A small image embedding model, trained from scratch.
Model: norm layernorm, patch size [8, 8].
Training: 27900 steps, batches of 256, held-out accuracy 89%.
Data: 88335 training examples, 80.9 epochs.
Rows from block 2 of a small image embedding model, named by matrix and row number. Rows with one number belong to one neuron. Each number is 128 + 32 x the weight over its row's rms, rounded and kept within 0 to 255. All counts start at 0.
Before each neuron's rows are labels from the 100 images, of 14848, where the neuron reaches its largest size: "strongest on" is what is common among them. Only what is clearly more common there than usual is listed. The data: telescope images of galaxies (Galaxy Zoo DECaLS).
# gate: MLP gate (model.blocks.2.mlp.gate.weight, 512x192), inputs 64-127
# fc1: MLP up (model.blocks.2.mlp.fc1.weight, 512x192), inputs 64-127
# fc2: MLP down (model.blocks.2.mlp.fc2.weight, 192x512, transposed), outputs 64-127

strongest on: roundness: cigar-shaped
gate.156 [130  83 144 158 141 170 149 110 122  86 189 127  37 107 140 163  68 117 161  59 142 187  77 144 163  92 134 167 162 111 144 158  99 133 101  97 139 162  98 164 151 121 140  92 137 115 149 178  88 121 115 126 116 133 181 158 115 176 131 150 123 178  52 167]
fc1.156 [112 146  97 105 117 158 122 163 158 162  55 147 192 174 108 115 134  76 115 187 112 145 155 127 132 142  99  62 121 156 129 111 183 164  66 129 172 126 191 123 128 110 104 172  87 161 104 114 115 145 165 111 116  87  68 153 116 135 167  96 129  53 178  75]
fc2.156 [105 140 115 173 105 124 162 154 133 131 140 129 120  88 163 148 108 151 145 157  79 122  85 176 126 169 121  97 168 169 141  67 118 147 150 175  80 133  99 161 172 131 113 149 175 147 111  99 196 103 137  76 103 146 125  30 187 120 117  78 118 103 127 142]

strongest on: spiral arms: yes
gate.89 [104  96 144 158  90 118 130 173 133 129 103 116 170 131 159 155 109 130 115 120 107  86 137  84  59  32  94 162 110 112 135 103 118  19 183 105 174 114 148 121 165 105  93 123  97 162 143  58 123  99 150 128  76 141 146 168 132 109 108 171 144 103  72 102]
fc1.89 [101 147 117 126 101 123 123 145 133 126 141  93  94 175  66 108 134  89 133 155 135 109 106 111 140  86 147 132 189 118 123 156 138  91 114 157 125 139 167 131 154 105 110 103 115 158 126 135  92 131 103  96  99 107  95 139 118 154 140 134 114 174 154 151]
fc2.89 [126 104 128 249 139 145 106 144 153 129  89 111 137 118  96 149 131 121 155 142 119 119 148 128 127  98 148 101 138 127 127 117 193 107 112  76  63 124  87 172  27  97  99  59 125 134  68 107 109 129 135 108  77 122 156 165 120 160 127 139 155 111  59 138]

strongest on: roundness: round
gate.198 [129 126  93 104 176 110 103 108 166 148 106 116 117  99 120 105 155 151 205 113  67 129 170 103  74 150 141 155 143  80 126 159 154 106 152 215 164 109 100 154 190 186 140 134 122 176 123 181 149 155 115  93  76  91 165 141 133 137 132 100 168 145 104 145]
fc1.198 [144 107 155  84 178 117 129 119 180 107 124  99 141  91 104 196 161 121  97  90 115 165 146 148 106  94 152 155 142  92 141 131 113 102 151 111  81 129 110 140 173 146 146 177 141 142 150 134 142 122 170 113 109  64 102 101 133 134  82 167  80 134 156 188]
fc2.198 [123 135 134 135 138 198 159 185 125 116 112  95 148 160 115 111 123 122 165 151 123 191 104 190 177 164 106 130 174 105  76 178 137 114 116 136  94 114  55 126  95 123 134 121 172 123 163  99 101 154 123  75 138  66 151 168 131  83  57 115 103 114 118 114]

strongest on: roundness: round
gate.235 [ 78 142 138 151 122 106  41 179  77  96 178 115 103 133 153  95 188 166 117 127 177  94  94  90 135 133 121 169 106 146  88  99 120 115  88 139 179 138 125 136 206 142 149 129 138 150  85 130 137 175 102 121 153 190  79 138 109 152 170 112 174 150 147  93]
fc1.235 [141  79 113  95 152 158 186  58 162 143  74 131 140 138 113 145 106 101 155 141  29 111 170 162 127 136 105 123 173 123 156 159 125 115 139 130  62 104 127 119  76 114 110 147 109 102 159 128 120 101 157 107  89  95 174  97 135 109 120 157 134 100  95 167]
fc2.235 [138 151 142 135 142 165 185 113  76  65 113 143  94 151 119 132  91 119 165 123 119 118 110 153 152 124 137 167 122 234 137 125 117 120  87  92 129 152  52 123 102 203 152 146 163 148  97 127 102 157 173 142 152 121 165 127 163 126 126 103 137 149  77 136]

strongest on: roundness: cigar-shaped
gate.140 [137  78  94 161 153 157 146  91 146 118 107 115 106 144 126 159  93 170 181  69 123 147 112  88  69 130 199 130 110 180 111  90 110 159 132 186 114 170 128 159 116 117 122 150  90 140 127 114 137 104 133 164 113  64 143 114 153  98 187 133   5 156 110 155]
fc1.140 [115 116  88 150 141  99 167 184 186 121 136 124 149 157  92 111 168 148 135 145 130 122 132  65 136 129 159  88 106 128 101  82 114  95 173 155 117 101 168 105 102 152 109  80 186 122 130 145 123 105  98 150 150  88 111 120 109  84 138 172  95 163 128 141]
fc2.140 [111 140 153 111 139 140 157 187 128 127 137  72  59 101 122 106 174 109  79 125 161 103 127 113 147 188 222 187 120 178 100 120 169 160 161 122 101 125 118 144 159 114  73  96 131 114 103 104 157 125 113 124 156 121 110 124  73 113 157 155 213 144  93 147]

strongest on: shape: featured or disk; edge-on disk: no; spiral arms: yes
gate.70 [147 109  62 107 107  78 186 163 129 157 140 108 167 108 126 160 116 130 158 150 141  87 150  71 104 126 146 180  72 159 131 138 173 151 159 140 112  96 115 160 174 140 102 145 107 121 124  95 162 113 152 126 117 121 142 138 149 124 115 112 100 131  55  54]
fc1.70 [132 168 181 150 172  97  89 141  93 186 113 133 177 110  86  95 148 178  60 110 106 175 121 116 122 182 139 134 112 175  78 114 108 117  48 162 103 147 143  32 135 104 111 164 171 118 101 120 109 128  81 158 156 137 119 179 180 125 160 136 146 109 141 168]
fc2.70 [106 145 118 161 186 136  87 115  82 161 142 162 113 120 113 140 183 143 108  94 169 160 172  81 113 162  78 154 122 108 164 117 180 115 130 151 206 140 100 130 141  99 154  99 125  75 105  79  62 112 182 115  85 129 118 132 158 107 140 156  99 138 175 157]

strongest on: roundness: cigar-shaped; edge-on disk: yes
gate.106 [128 173 142 139 113 139 103 100 138 127 106 134  80 143 199 139 106 122 125 129  99 125 125 141 108 135 185 104  60 148 142 128 103  91 110 152  89  83 104  99 178 107 114 185 148  79 114 134 163 108 179 116 134 133 149 168 111 154 101 142  82 205 124  85]
fc1.106 [165  96 118 155 169  89 184 140  91 133 139 153 138 141 116 109 120  98 146  93 149 146 101  86 150 114  63 166 169 138 122 132 154 125 148 166  57  75 152 141  84 128  87 133 144 185 142 120 111 156 129 157 185  71 135 115 113 173 119 128 129 128 119 193]
fc2.106 [202 110 178 117 165  67 132 101 118 133 132 131 161 107 157 142 105 101 111  89 102  77 140 128 149 114 159 120 139 139 139 112 108  81  89 155  56 139 157 125  88 152 105 160  66 154 157 218  90 159 109 184 127 101 190 122 123 145 127 161  77  69 155  72]

strongest on: roundness: cigar-shaped
gate.332 [102 149 170 145  76 111 141 172 183 149 233 103  67 159 136 149  81 132 155 127 105  87 178 122 147 102 110 116 120 126 120  65  88 109 152 134 121 123  99 162 128  71 119 126 147 142 138 139  98 122  93 183 167 195 132  81 148 150 142 135 116  95 110 135]
fc1.332 [110 117 145 146  76  86 161 108 149 154 216  71 153 153 149 157 140 138 165 100 118 166 169 149 114 121 101 147 118 148 131 130 118 153 128 126 127 165  95 136 112 116 157 148 122  95 131  83 109 136 109 117 129 141 150  54 158 159  94 120  93  74 175 120]
fc2.332 [140 120 123 132 157  99 110 102  90 153 145 137 117 159  98 106 106 103 149 139  70 131 127 133  98 115 139 168 130 119 150 221 180 162 134 176 130 132 181 144  88 100 124 121 144 152 149 162 142 130  72 142 112 149  97 150 182 109 167  45 153 170 126 100]

strongest on: shape: featured or disk; edge-on disk: no; spiral arms: yes
gate.61 [172 130  97 127  96 109 110  78 114 120 124  80 159 136 111 136 141  76  44 101 155 165 155 128 112 149  87 164  98 183 126 121  54 119 132 143 163 126 164  54 154 161 156 115 133 132 128 130 150 156 133 130  90 110  88 142 145 162  98 173 120 169  93 116]
fc1.61 [167  85  81  99 117 165 150 124 120  98 172 131 152 157  77 126 176 131 111  95 148 129 150  74 137 142 150  97 134 135 120 149 104  90 106 127 136  86  51 106 144 174 169 166 110 149 144 103  85 118 133 114  77 155 171 152 144 138 137 116 174 205 109 127]
fc2.61 [112  98 148 157 152  36 152  85 165  81 115 129 109 115 132 162  43 142 106 105 117 104 116 159 108 152 175 113 157 115 158  76 160 199  95 154 103 151 157 148 150 103  85  96 171  93 129 152 145 116 196 117 139 131 134 112 139 154 136  74  98 145  70 155]

strongest on: spiral arms: yes
gate.283 [154 146 153  96 131 111 158 129 131 107 143 131 112 123 113 138  74  84  92  30 124 132  54 151 139 104 112 154 170 118  86 102 142 162 173 195 149 112 138 111 148  71 155 158 147  98 133 130 146 155 120 127 119 164 127 133 141 151 158 104 111 150 159 159]
fc1.283 [137 138  82 133 109 128 111 141  81 126 175 164  95 178 123 113 113 117  95  94  85 171 103  73 124 119 132 114 118 193 134 107  93 238 110 103 144 164 116 113 103 120  72 144 122 113 134 109 153 181 137 130 157 107 149 127 100  91 147 170 136 114 146 101]
fc2.283 [ 96  63 104 134  79 112 159 114 174  77 158 147 111  98  98 110 173 104  77  90 105 131 199 104 124 136 119 100 130 143 159 127  69  52 166 116 122 158  84 169 109 105 134 165 127  94 106 186 149 104 190  96  13 127  84 128 121  67 112 119 148 165 180 104]

strongest on: spiral arms: yes
gate.330 [160 121 117 156  65  58 184 127 128 103 112  91  91 105 141 168  97  96  93 118 175 125 152 157 111 128 192 120 101 134 123 123 131 207 167 155 146  94  54  87 134 102  66 155 133 143 153 114 168 148  98 166 128 115 119 120 165 125 152 146  73 147 192  84]
fc1.330 [148 169 108 163 189 144 124 126  86 149 117  92 134 130 101 103 127 190 116 145 127 165 103 107 149 105 106  81 126 102 149  93 157 121 106  96 147 163 149 156 152  99 155 161  81 153  67 131 121 159 123  17 144 154  72 167 148 137  84 108 213 100  71 183]
fc2.330 [107 147  93 142 117 134 151 150 116 122 172 155 102 125 122 124  97  96 106 113 104 165  49 128  72 107 113  96  83  75  59 121 157 101 118 135  94  75  79 167 139 155  90 102 163 118 144 115 122 149 126 128  93 111 164 128 166  97 144 114  38 157 169 131]

strongest on: shape: featured or disk; edge-on disk: no; bulge size: small
gate.136 [ 82 132 131  73 141  77 154 150 158 178  75 132 105 152 152  92 149 140 168 105 142  62 112 118  79 123 160 184  96 121 125 108 145  63 158 136 147 167 101 162 152 111 123 142  81 131  66  93  79 160 135 125 155 126  97  33 148 109 114 108 105 152 156 158]
fc1.136 [125  96 118 147 133 132  76  95 102 113 126 138 114  84 202 126 119 152  81 169 143 118 159 159 149 123  97 121 146 103 173 178 136 192 135 139 178 138 151 146 125 117  86 142 106 108 125 118 167 197 126 177 110  57 146 165 120 174 103 142  79 167 114 137]
fc2.136 [194 143 151 146 133 120 116 130  83 106 137 138 157  70 164 131 122 143  95 171 102 146 109 144 144  94 162 116 123 145 130  94  86 147 108 127 211 127  90 162 171  94 132 125 211 138  70 132  92 154 142 109 121 176 153 137 119 165 125 103  95 106 166 190]

strongest on: roundness: cigar-shaped
gate.11 [ 87 106 144 147 120 115 175 121 113 111 135 137 143 137 150 113 146 141 105  73 116  89 115 115 101 162 185 178 112 145 163 100 124 113 136 165 108 112 144 106 130 125 159 134 173 103 176 152  90 130  73 175 108  88 136 164 117 114 136 187  81 188 145 139]
fc1.11 [207 125 141 108 128 134 107 165 127 145 106 150 147 115  74  89 127 143  67 141 163 103 164 138  69 181 111 136  93 127 102 132 196  97 208 139 118  85 176 105 120 111  61  91  99 129 124 153 122 165 147 124 131  93  73 132 131 184 143 155 143  41  95 156]
fc2.11 [ 94 124 172 143 157 134 114 136  72 179 122 141 140 114 137 140 130 116 182 146 138 127 156 108 195 147 141 139 109 117 138 162 126  77 144 145 159 104  81 102 108 144 138  84 127 120 106 213  96 121 138  95 107 110  53 156 202 117 133  84 105 162 128 179]

strongest on: roundness: round
gate.99 [105 133 161 104  74 136  88 155  71 120  87 116 155 148 164 167  76 164 143 156  99 115 133 167 116 143  89 150  90 127 179 106 162 142 126 123  75 121 131  81 209  91 153 119 148 162 119 134 112 108 150 159 163 126 101  99  85 140 160 124 119  54 147 135]
fc1.99 [133 123 117 131 145 144 164 184 179 158 164 161 103  88 126 142 167  58 121 146 149 123 134  79 163 117 162  91 166 126  84 140 142 134 158 143 161 142 141 178  46 126 121 108 154  81 135 147 153 164 117 114 133 149 164 123 143 106  78 124 160 202 106 108]
fc2.99 [135 129 158 116 103 156 132 126 140 145 169 102 136 122 140 205 167 126 155 160 159 125 130 156  96 171 131 149 129  33  81  13 105 122 124 145  36 156 118 124 151 105 205 138 142 125 145 105  61 123 139 141  93 118  74 136 140 124 123  69 106 186 144 119]

strongest on: roundness: cigar-shaped
gate.266 [ 63 126 127 115 113  92 166 145 152 101 122 126 133 102 172  94 166 163 172 147  82 164 163  54  63  85 112 111 113 157 136  73 136 131 172 132  95 106 151 154 151 223 104 125 146  77 181 207 138 176  59 118 199  93  87 128  83 119 129 103 124 155 128 155]
fc1.266 [157 106 101 136  98  59 182 164 106  95 146  96 120 101 143 170 125 194 123 109 161 152 147 151  93 133 150 114  99 192  89 137  70 127 100 130 137  55 115 157  65 171 159 123  77  80 147  93 127 107  87 158 137 141 111 136 145  88 121 132 108  90 116 122]
fc2.266 [ 83 134 157  84 103 146 171 124 135 145 115  95 137 171 171 125 186 129 103 155 136 149 127 140 186  82 154 115 116 142 154 154  67 130 185 118 126 161 145  96  74 142 208 190 105 133  91  85 239 109 176 152 159 133 105 109 101  93 130 148 139 178 102 150]

strongest on: roundness: round
gate.63 [108 133  51 194  98 140 171 174 157 115 137 115 120 147  97  88 150 110  90 129 113 162 124 130  95  97 139 173  80  78 182 162 191 144 153 142 161 123 123 180 119  90 167 105 135 156  90 145 122 131 146 114 141 135 174  93 124 143 132 123 123 188 135 154]
fc1.63 [136 163 164 195 143 121 121 102 127 177 163  58 133 134 135 109 185  63 137 165 148 130 150 106 148 124  98 135  90 151 114 161 188 109 213  90 115 116 104 130 141 136 162  88  92 126  89 122 124 101 186 144 130 149 122 122 112 143 115 137 120 171 107 129]
fc2.63 [136  78 147  90 108 130 171 127 142  76 126 141 120  87 115 114 191 134 149 138 164 128 155 202 115 140 149 137 121 163  83 129 146 138 175 116  80 132 104 174 147 121 151 153 146 144 134  98 191 146 118 105  73 114  89 169 174  86 156 114  91 124  68  78]

strongest on: roundness: in between
gate.0 [105  72 186 164  96 141  75  48 113 111 156 150 205 186 131 117 112 133  81 131 113 123 180 144  92 137 123 137  69 129  95 155 103 129 155 153 146 100 131 142 150 161 117 147 141 149 183 109 191 182  96 166  87 175 155 108  96 146 113 138 167 125 133 139]
fc1.0 [131 117 146  95 153  93 110 124 106 150  93  71 137  47 161 132 103 113 120 131 148 131  86  99  99 136 166 107 167 153 147  79 101  98 116 140 168 146  93  97 116 138 161 169 127 139 160  74 113 153  94 145 116 146 159 102 114 137 154 149  56  96 138 150]
fc2.0 [116 116 169 132  23 123 179 123  64 138 152 117 155  93 144 120 137 163 173 118 134 104 117 138 149 140 197 138 113 160 132 172 100 131 133 146 129 143 109  97 139  82 118 153 188 115 157 163 171  98  73  55 103 149 144  89 152  74 144  80  87 103 120 147]

strongest on: shape: featured or disk; edge-on disk: no; spiral arms: yes
gate.377 [138  89  93 132 174 124  89 102 138 149 133  95  82 109 139 113 134  97 143  66 121 135 154  51 113 164 167 108 170 124  71 224 129 137 181 143 133 109  95 133 147 140 187  67 153 145  79 105  89 155 169 154 160 143 134 179 122  95 120  92  90 170 161 141]
fc1.377 [154 156 137 170 156  92 166 113 117 112 117 109 155 149 153 144  97 112 124  98 145 118 143 115 130 156 150 103  48 123 121 180 125 132 182  63  96 137 159  91 107  82 176  94 116 155  78 128 204 114  97  89 187 181 141 126 143 113  66 131 127 100 128 129]
fc2.377 [122 185  55  99 182  73 104  99 104 121  98 115 148 129 142 138 138 167  61 100 113 109 128 154  98 156 145 133 156  61  75 220 108 124 152 108 146 176 156 105 142  76  38 106  96 116 116 120 157 105  88  86  92 134 146 150 182 136  55 121 145  69 146 132]

strongest on: shape: featured or disk; edge-on disk: no; spiral arms: yes
gate.481 [112 146 131 152 156 162 138 165 143 113 102 123 133 134 157  92  78 159 151 134 119 113 139 117 122 171 107 131 129 139  83 130  56 146 168 108 108  95 197 173 116 102  87 139 145 109 152 141 161 151 144 177 101 102  88 139 114 126 117 167 146 134 115 154]
fc1.481 [159  93 142 100  99  88 136 124 167 126 159 110 113 145 115 138 110 173  81  98 121 118 156 175 101 105 121 157  90 141 162 126 141 171  83 127 115 157 195  78 110 143 199  66 106 140  79  92 136 128  95 125 148 196 145 207 127  84 138 132 119 141 148 109]
fc2.481 [123 159 126 176 126  88  93 132 127 120 131 143 109 229 143 119 151 149 113 119  90 108 136 153 143 115  88 149 104 178 124  35 148 137 122 119 140 138 117 111 177  92 141 112 156 113  88 114  38 101 112 178  99  69 107 130 132 149 166 184 106 150 164 114]

strongest on: roundness: round
gate.383 [148 130 138 118 110  98 185 133  86  61  94  88 136 155 165 146  88 104  89 141 157 157 111 122 119 156 126 125  75 115 149 126  98 130 138 188 151  87 140  86 158 139 144 195  69 118 128 125 174 104 121 157 121 116 138 101 167 157 160  96 119 142  39 153]
fc1.383 [124 176  93 128 101 105 134  93 122 178 113 122 123  75 101 117 186 139  90 126 147 113 140 137 113 155 129 119 128 145  83  91  98 156 133 127 154 115 176  86 110 137 231 153  52 133 145 151  89 164 141  96 105 104 120 163 118 129 138 109 131  93 171 124]
fc2.383 [119 115 152 186 104 132 157 151  73 139 125 120 137 130 120 141  87 124 133 113 125 135 143  72  98 109 108  76 162 124 154 191 122 190 171 181  85 127 126 176 156 131 181 152  56 109 121 183 171 115 126  48 168 143 170  87 132  64 136 156 147 155 143 171]