Weights of a small image embedding model.
Model: 3.63M parameters, norm layernorm, patch size [8, 8], layers 12, width 192.
Training: muon at rate 0.013, batches of 256, held-out accuracy 89%.
Rows from block 7 of a small image embedding model, named by matrix and row number. Rows with one number belong to one neuron. Each number is 500 + 50 x the weight over its row's rms, rounded and kept within 0 to 999. All counts start at 0. Numbers have three digits each.
After each neuron's rows are labels from the 100 images, of 14848, where the neuron reaches its largest size: "patch colour" is the nearest of a few named colours to the mean colour under the peak; "place" is the part of the image that holds the peak. Only what is clearly more common there than usual is listed. The data: telescope images of galaxies (Galaxy Zoo DECaLS).
# gate: MLP gate (model.blocks.7.mlp.gate.weight, 512x192), inputs 0-191
# fc1: MLP up (model.blocks.7.mlp.fc1.weight, 512x192), inputs 0-191
# fc2: MLP down (model.blocks.7.mlp.fc2.weight, 192x512, transposed), outputs 0-191

gate.480:454516538512472499559514487541527402497445494468504571498570537547549525525524580518538533435494556443644467472640540528571572528433506487429529616467505523435411491569459556500392509496587553487557567537499389547454469523435554467541493530588496493517455388435562501459496464606487541374476475442548581487467501476533464453487484410437503460449453542582566522508558495516538470506475497493494569521574489407468512436454490484480555437476517515496526487474490425398470453478469486426492479488514586528443586547442472391535474548458563524487496465459588468537499541479552534537
fc1.480:628436495505458482584501457508550537615322557459493507529489445528460482497507471530459453522443480465581477536476418505471509503477513501540590526463519462542506576465497556596498466499556562503436516547454516532494533454513538401510527471581535481448503534578557537425529479474438486510520467506459527499475533510535453546449439469475544528512514405517524442590534403353577507598438532442471528613504511575539545476456490467472515456475528466477497459520390451474574539512477494447557449542478532591533552444374571535448495482576554546481547488519470410435510580490474404472
fc2.480:448467593503484516460515470491518483489493467507518497484453459440388464439475520489479466562520447482467507498495509466496512365528459421484471445543491512535488483522501444439601437435500505462431533578490580439543523483486506459538528499453429396487424471506508465441542665473538581431572532588419482505499522604435513489500483453563525518534604544541541487512482495569472491531598561564510471543495422469487507480418473576551506522456589527556631518568521577553449483423507481514479532482416498454533421460501433657523470510505495546468510504481489482553486576648519587524
patch colour: brown
place: top centre

gate.259:534544498505464468486496397433525466415431484463522607459553662592461527420477510454473503512438495481446461611506441393401573609539452407400561590451458527499466521547460536477494450572551554402453442544453459488506511516490524436535487438533495514514469460513485493526561483525431463503507591620574592521505471511468559553492522447443459519471495576486536497545440544565485475532481627510508562514512517530556517515445472461492490516440522507466499429526431458517457516486378517499500511502461580477547468568521456522528556430567554632522534550522448468509445488449525486504
fc1.259:536515445501533423510517443549543490582436533394487523577450539472423489459605421501569445584420452479504467458580469472490544607476501506490633541522488552514421403460535509565440515510529535482458555466500493487442433497505575454494492416518496555438439412499480503517494481443518530368557467521501526530555494479526430558440522461559433451515507470397585562474418558515482511507438491393511515528469423504491510415499531563551518543493594505498509454536521547598576522489451526502605480453544563510418555587496485407555520524488481459482544552454496559554506560500560584427
fc2.259:609502558456529462463476458496489481472458482489575508558455504520420569517466498511471573450572425421516509518562514506477428512454478383545465497529565535460536541525538494503431489463526443400453547559558533457448562485524563414555580416551529451407475504474488511463557446433504491353462493621460516545579481512470472500542446554451456417482561526526579545478423486447520364497444525502475480476508401492458520481496465608479588478503603590457371549549489487507570499466500530528451526571428520422547509454494516434436423450512490449545479576484539510540484499549497439506
patch colour: brown
place: middle right; top centre

gate.53:604540509565575451477455540517502472420499600550659503581521603496588528462521489472566505506485504466530536460569484481406426462483440503458463525479397437489521524497499533506527487550538520524587516441508470496514533461557596520449546472537524452524523501490522563512538546533486347490442382487518513489442579486537540516486497453554351480528422388587358438526461477504476472508537510475501547389566563470469466480590512403479531536492450533514524510527432525471550502448449513491408483477489484435479594544444503506438583498475524482481536507596440533467476526503523461533
fc1.53:479524582486455472564477519500512511519629439503578551558474508435483594457482531479503448437524451477532450527554443468372554524449412488477527487520464513423572528599453471511581549532467560501519500547452463468442466387498428524489471434432530471478463511551452615461576440520514576535387467475530510475492501587554503499389514444527495449477546466558553438461483522527512549512494520491491474430591561503552678463567505479421496418523485454572513567513541543480425472489381536523463494403428524535538528569523514497536462527508519547520539504563416437503559497569433478499
fc2.53:477511572494629591452538443496483462532557539524512558531535463421433512496540488459494461482581451534493521499469497429501519503584549514443530449530491508492513503575427486492571590507529509591501509559532452541558582527469564523603409470500457462472520623494472495462539440456509504480489589491555623592564611524578485527561536552454523461336518525521389436514497495450509425501579457531498495408540490499487668484524544559541490413502581520457496524455523501530482496467515627506525450532467592423482508470529614529486463528480565537513504522501489466446483500472493516515
patch colour: grey; brown
place: middle right; top centre

gate.429:578439505486557487617529521478456491493559494483475502502531437508544372538473519468520492457506435527462364521568553444525460506554550555434476539480362456583513485486447516488513576441476427494524598493472546488502509528539517523463483399458448485506527540530535416504410480596493576437577599589515454488533578553513481535540523488581494398424537488520395512455525434613565484427479499528497486460524399459519432501528485589567593492517423444467429536548474545512468512403563461553520523563493452466496482458495483526531447454533422510400583527548481525571511538493477472513
fc1.429:567488541497600517524550517410439449489510540549431484569508487488592521481485587469561452438453542498483506545497579544541466508556455514448451600455464412507512529512490520476544474505504517436452560465597508452546515519561416548391522455487422479511530495463559558541393498523458458487483587563522367480547487511613502474582544521530502563412553490454531552509576412552478510434458463481491482485476450460489541443406517553487514389486475451499518521539494501508463548415580529584537552580418517449503529493441515442558440492597435485382577503448500438574438554455483566466
fc2.429:539488476440605504468487524498519436467435514591501609480522538439538536545528545469497464558538431453471499490506482503480517460422515544487468545476472518532419633458470488456465437475505448517515517419408330435572481439476530479514493509509583587488475456493405458445659461516502573477544523535485489449384471509518482467369410529469475490461458472521484486489483506441485510533546592484515518493438531464499511375483449555428496497498497479426483509367452501450494566502544456461462430441522494460547529562519362575565492502475491422582430458496536505492441536452523521540
patch colour: brown; grey
place: bottom centre

gate.91:526435376551520483453490513509507559476456563506576474590492503499541623447546424502536519587431514522458462525469460446515542475442548461520457485528464541589402556495503522577447494495493519484521541537490409441535469416466512503452588548535531556497482502541473527552533513416480502525526439506471530506527413588517459549569466426452466535413465380525566481461480517531464554468439505583569469497449478473569497458518511481474482523499535568502474544452456379506615577389525472478422412587417549555455478483482534455504591424606512486564478532421601537577455503570495485503
fc1.91:466474465526477528469522473398471513441488528556499519501455556512574522515596517460641500586460470503514467545471505540514524457435424530479510620476479484419476524521514514416511528507591475534412561458526443456552483470427623423374494525519549539449490522570476526507462451501575438574522557558483473572585452463467515543498499445415465515429461495464575450582558531490481589473525547441460412488492552518416525459491472588391580541498517598490537528575436535481419553404482468447425564496566518493456551620454473429476488468514462519507526551474554543489508504453520537565
fc2.91:543398507462431423482506477518505523335462494478478500481540469522422551496462534448592454407517488484443539479533496634489411531582520482578411595453588466485533482545495491451472410425452552497425492440464507465422405527494488562554562553505576554501477451484569436545517472483497489465442482559443498460498613490586436580537486445528471442466513472474486466511468519530538522564582597460489499465486376497455549446481576519409538514495549510498500487503491495578453527569515511479540554495548499510486525522515535489402492612457452562511622516413486492548452501550508415469
patch colour: brown
place: bottom centre; middle right

gate.88:488464496473453563462416555541537544553473423539548446493545519394467437423479401371514472535547506478504536466462514446521605335459510501492481540505505453575369427524521602490465543506579432522517403491457485481460550452500474528589504517557500441508576411513482517471452462484474574600511493481493517459549478514447472549533637541438440445499519466551460509448522467489496505518486490548547532571589580521499415497491531519539505531507463474479419492533492510477513406546464497543474500493524476493368530531520492408555550444450420435537498611557439540532502557522588557487
fc1.88:516573554577532437593516475353507471555465494381526454482490536538437519435504467517478634486529435476530556460508398512461430548541448567477367415472504597504465521510544356500450482507538485508504461498525522468522651496464517461477511430487561432446489519480466480485516539485455465461625565541479550485605451524533490490524482463501444511465522538513473437474513532527522552456535594496491576442534489514473379481502523597581438503515530578527539498515476482512499503585354520557504532462508517491522562517533562521496495480477507480443347450474441545508489527474507545483
fc2.88:632460490483488503493533472504504530357563574560531529556439483534434438453546517513451444585489572574423514487583495509481472513511485563471510488450516515448392502477478492473476481541528519531593579550499479488475498488540455499611540447487595584552455542513446495582354481565505487506466509586499482389472532486436492504576540457484500470570503438487468509480501498497491500478521466509472494452378606517479508515456533503567532399507520441500390518533498546454468520333497533513543475433431514488468480422493569466348523474523417492485644456518470479509500474471478486504
patch colour: brown
place: middle right

gate.402:488522482482470530494521543435513470465545325473463394437466401502494544548545663403475515514484447491535411455507514455464517529555541535451500438453475556530582486455470521594488528453508497485519544456442446505485531519514539400484498550395535547517477499514467453486463558545511404504478461466448522547512471602564531480489465500606449573492475441444505537524506584421584490556488489546530537558495391528543490492543554470501457512508596463525457501535536470491592527471444428482521563555439498494452542582505535585494461483373429513589413538580509524472519430587566468497
fc1.402:462625493487442447478547508510473438490530469535594511473553490513544549497469464471458487478462628555517482574534445479485502542560488515444534451555504547556456557529389491458568495408480515609525571569552502544506618511433537433518564483440527439477524454489536546459551629553551525535643459475547478482604559486441451526427595420504540464509526508477498512427518465460430488463512396476566523475470396586551437450541506457494537492477523392478478424482407523513495441488481536495504467479471483557555457541498487453570499473380442519512464470585440470461457451547502540437
fc2.402:458515579497543565499440498480438537520442394488552462489396530431558505585509566479433485630486530538544414497507497539540506527478492482480545528439550500526528570574404411500435517525427521513498561444416511511490564507468471393460571507468482459454414512512465563557534518552496594413463623406501528515483512481585500460458563589527538501446529479494529546517498493509505411510396535528561524626531461539430444403572489567519528479518492471601500484482480415427541549533486536424624471482524588504571550399519523505527508522566501526523554517485492513474406479482525479465
patch colour: grey
place: centre

gate.343:500502502459466496479551459500513401569524478499481574509429489516483461520431562502516602498568569535455453482526534460523590444430500516483524552507474494495476493438540498469558542465399477505512460506478400501416437418475585492427490468404530425493567542426474545503459446460433477531529479476471484540510612518470503538457487486463515609547421492429500418444640599441533488447529467537390606502503506563593520448491475503546532538502448600601560486472516490490495511481622557475445413502500602434527500528446533518480504579495438570543535464615545517530522473513537460602
fc1.343:430578514558490509454554504459462558467570484497464603597522485603587490521477504480419477465432480616429581465415525498460471481476432466517436518456577469485488509490546509536450475457490457472528518506515432504448536539474511481455533418542544492456579446420518521444535575504448503555526515608433433528522575452477610565585460465433470564568463538436493593517459394438479519483484556453521460582497498466558405468502565494520592516441540576430529571472515522512552533537385518517550500464393504464569436477427511511500616499479527493489546546428548499523385525508517480508
fc2.343:505440517501526513499515517520520494581466580469511586559531521530541378509542560543480527498555426528451505489426494401538477451485530462441653530509477565538442474435599463500442432486645484556420442584429431521612483462528502605418418401521467517575455567561433530403481482455498523568550521447465525527469476470489440481455513498493517560508532482494472550414457481474471523467535601467546399490520496506488495485481564459464562491525522546603546491567464452545641520500485511538544519508447407477596487482485495499382517494534450480538516486539500492512474504445478589461
patch colour: brown
place: bottom centre

gate.166:459565520548560512542473443528515467587550492408512346375526475516420510568588559532514504526478600487536507529494493543430524468394456541498462475488504448492482426524543541482530535514566450503454489467512507487460528524508527478488551520477446542620477502485510529528508557478533486540504566455517460422483533469513424488506547437358606505438610464503529584478389466446534485489543578481482461425530467510529604507462504530495427442525496621525490507553527410463528421526558541587507469427592487524353556597474481512434502577511485496460517460527435578492484567479500483483
fc1.166:562534441496501423441425514507427519518497581608474539547557468375550559526596550549604434427501521523498511526438476450554462444488555572614459513577455500585561516554564452546505577501534468490517484531456530489453471460499510525520480524477524578438501509517515399462495555511569398501495577488550448487533408436485478423482484426450447562456528551489477517482482582495518486535404535525481464565449509524450526466600541524406595563532505622463415467477486491465494431446481516539466486597433397527517525495490480444502558508567529452427466489459481463380492465432469455523
fc2.166:529560489445505543478604557510493436532553448460519467531556502456501539491574468510450442379444520512546483494466476557548455470353491474515521566496525555472498487520423531494474510500415494568557492485489425507581485504519435542496540422489540512477439546420455459445425524367488538454636458555575557470559364358468490464522463562540483495455491637496446557489538512516347535425514416449480509557491528506432473492494513483524540519484473381465469490457480539465523508518540486469455495515540464501495548549495532472535541403509526493487434496503464596503348480456484473513
patch colour: grey; brown
place: centre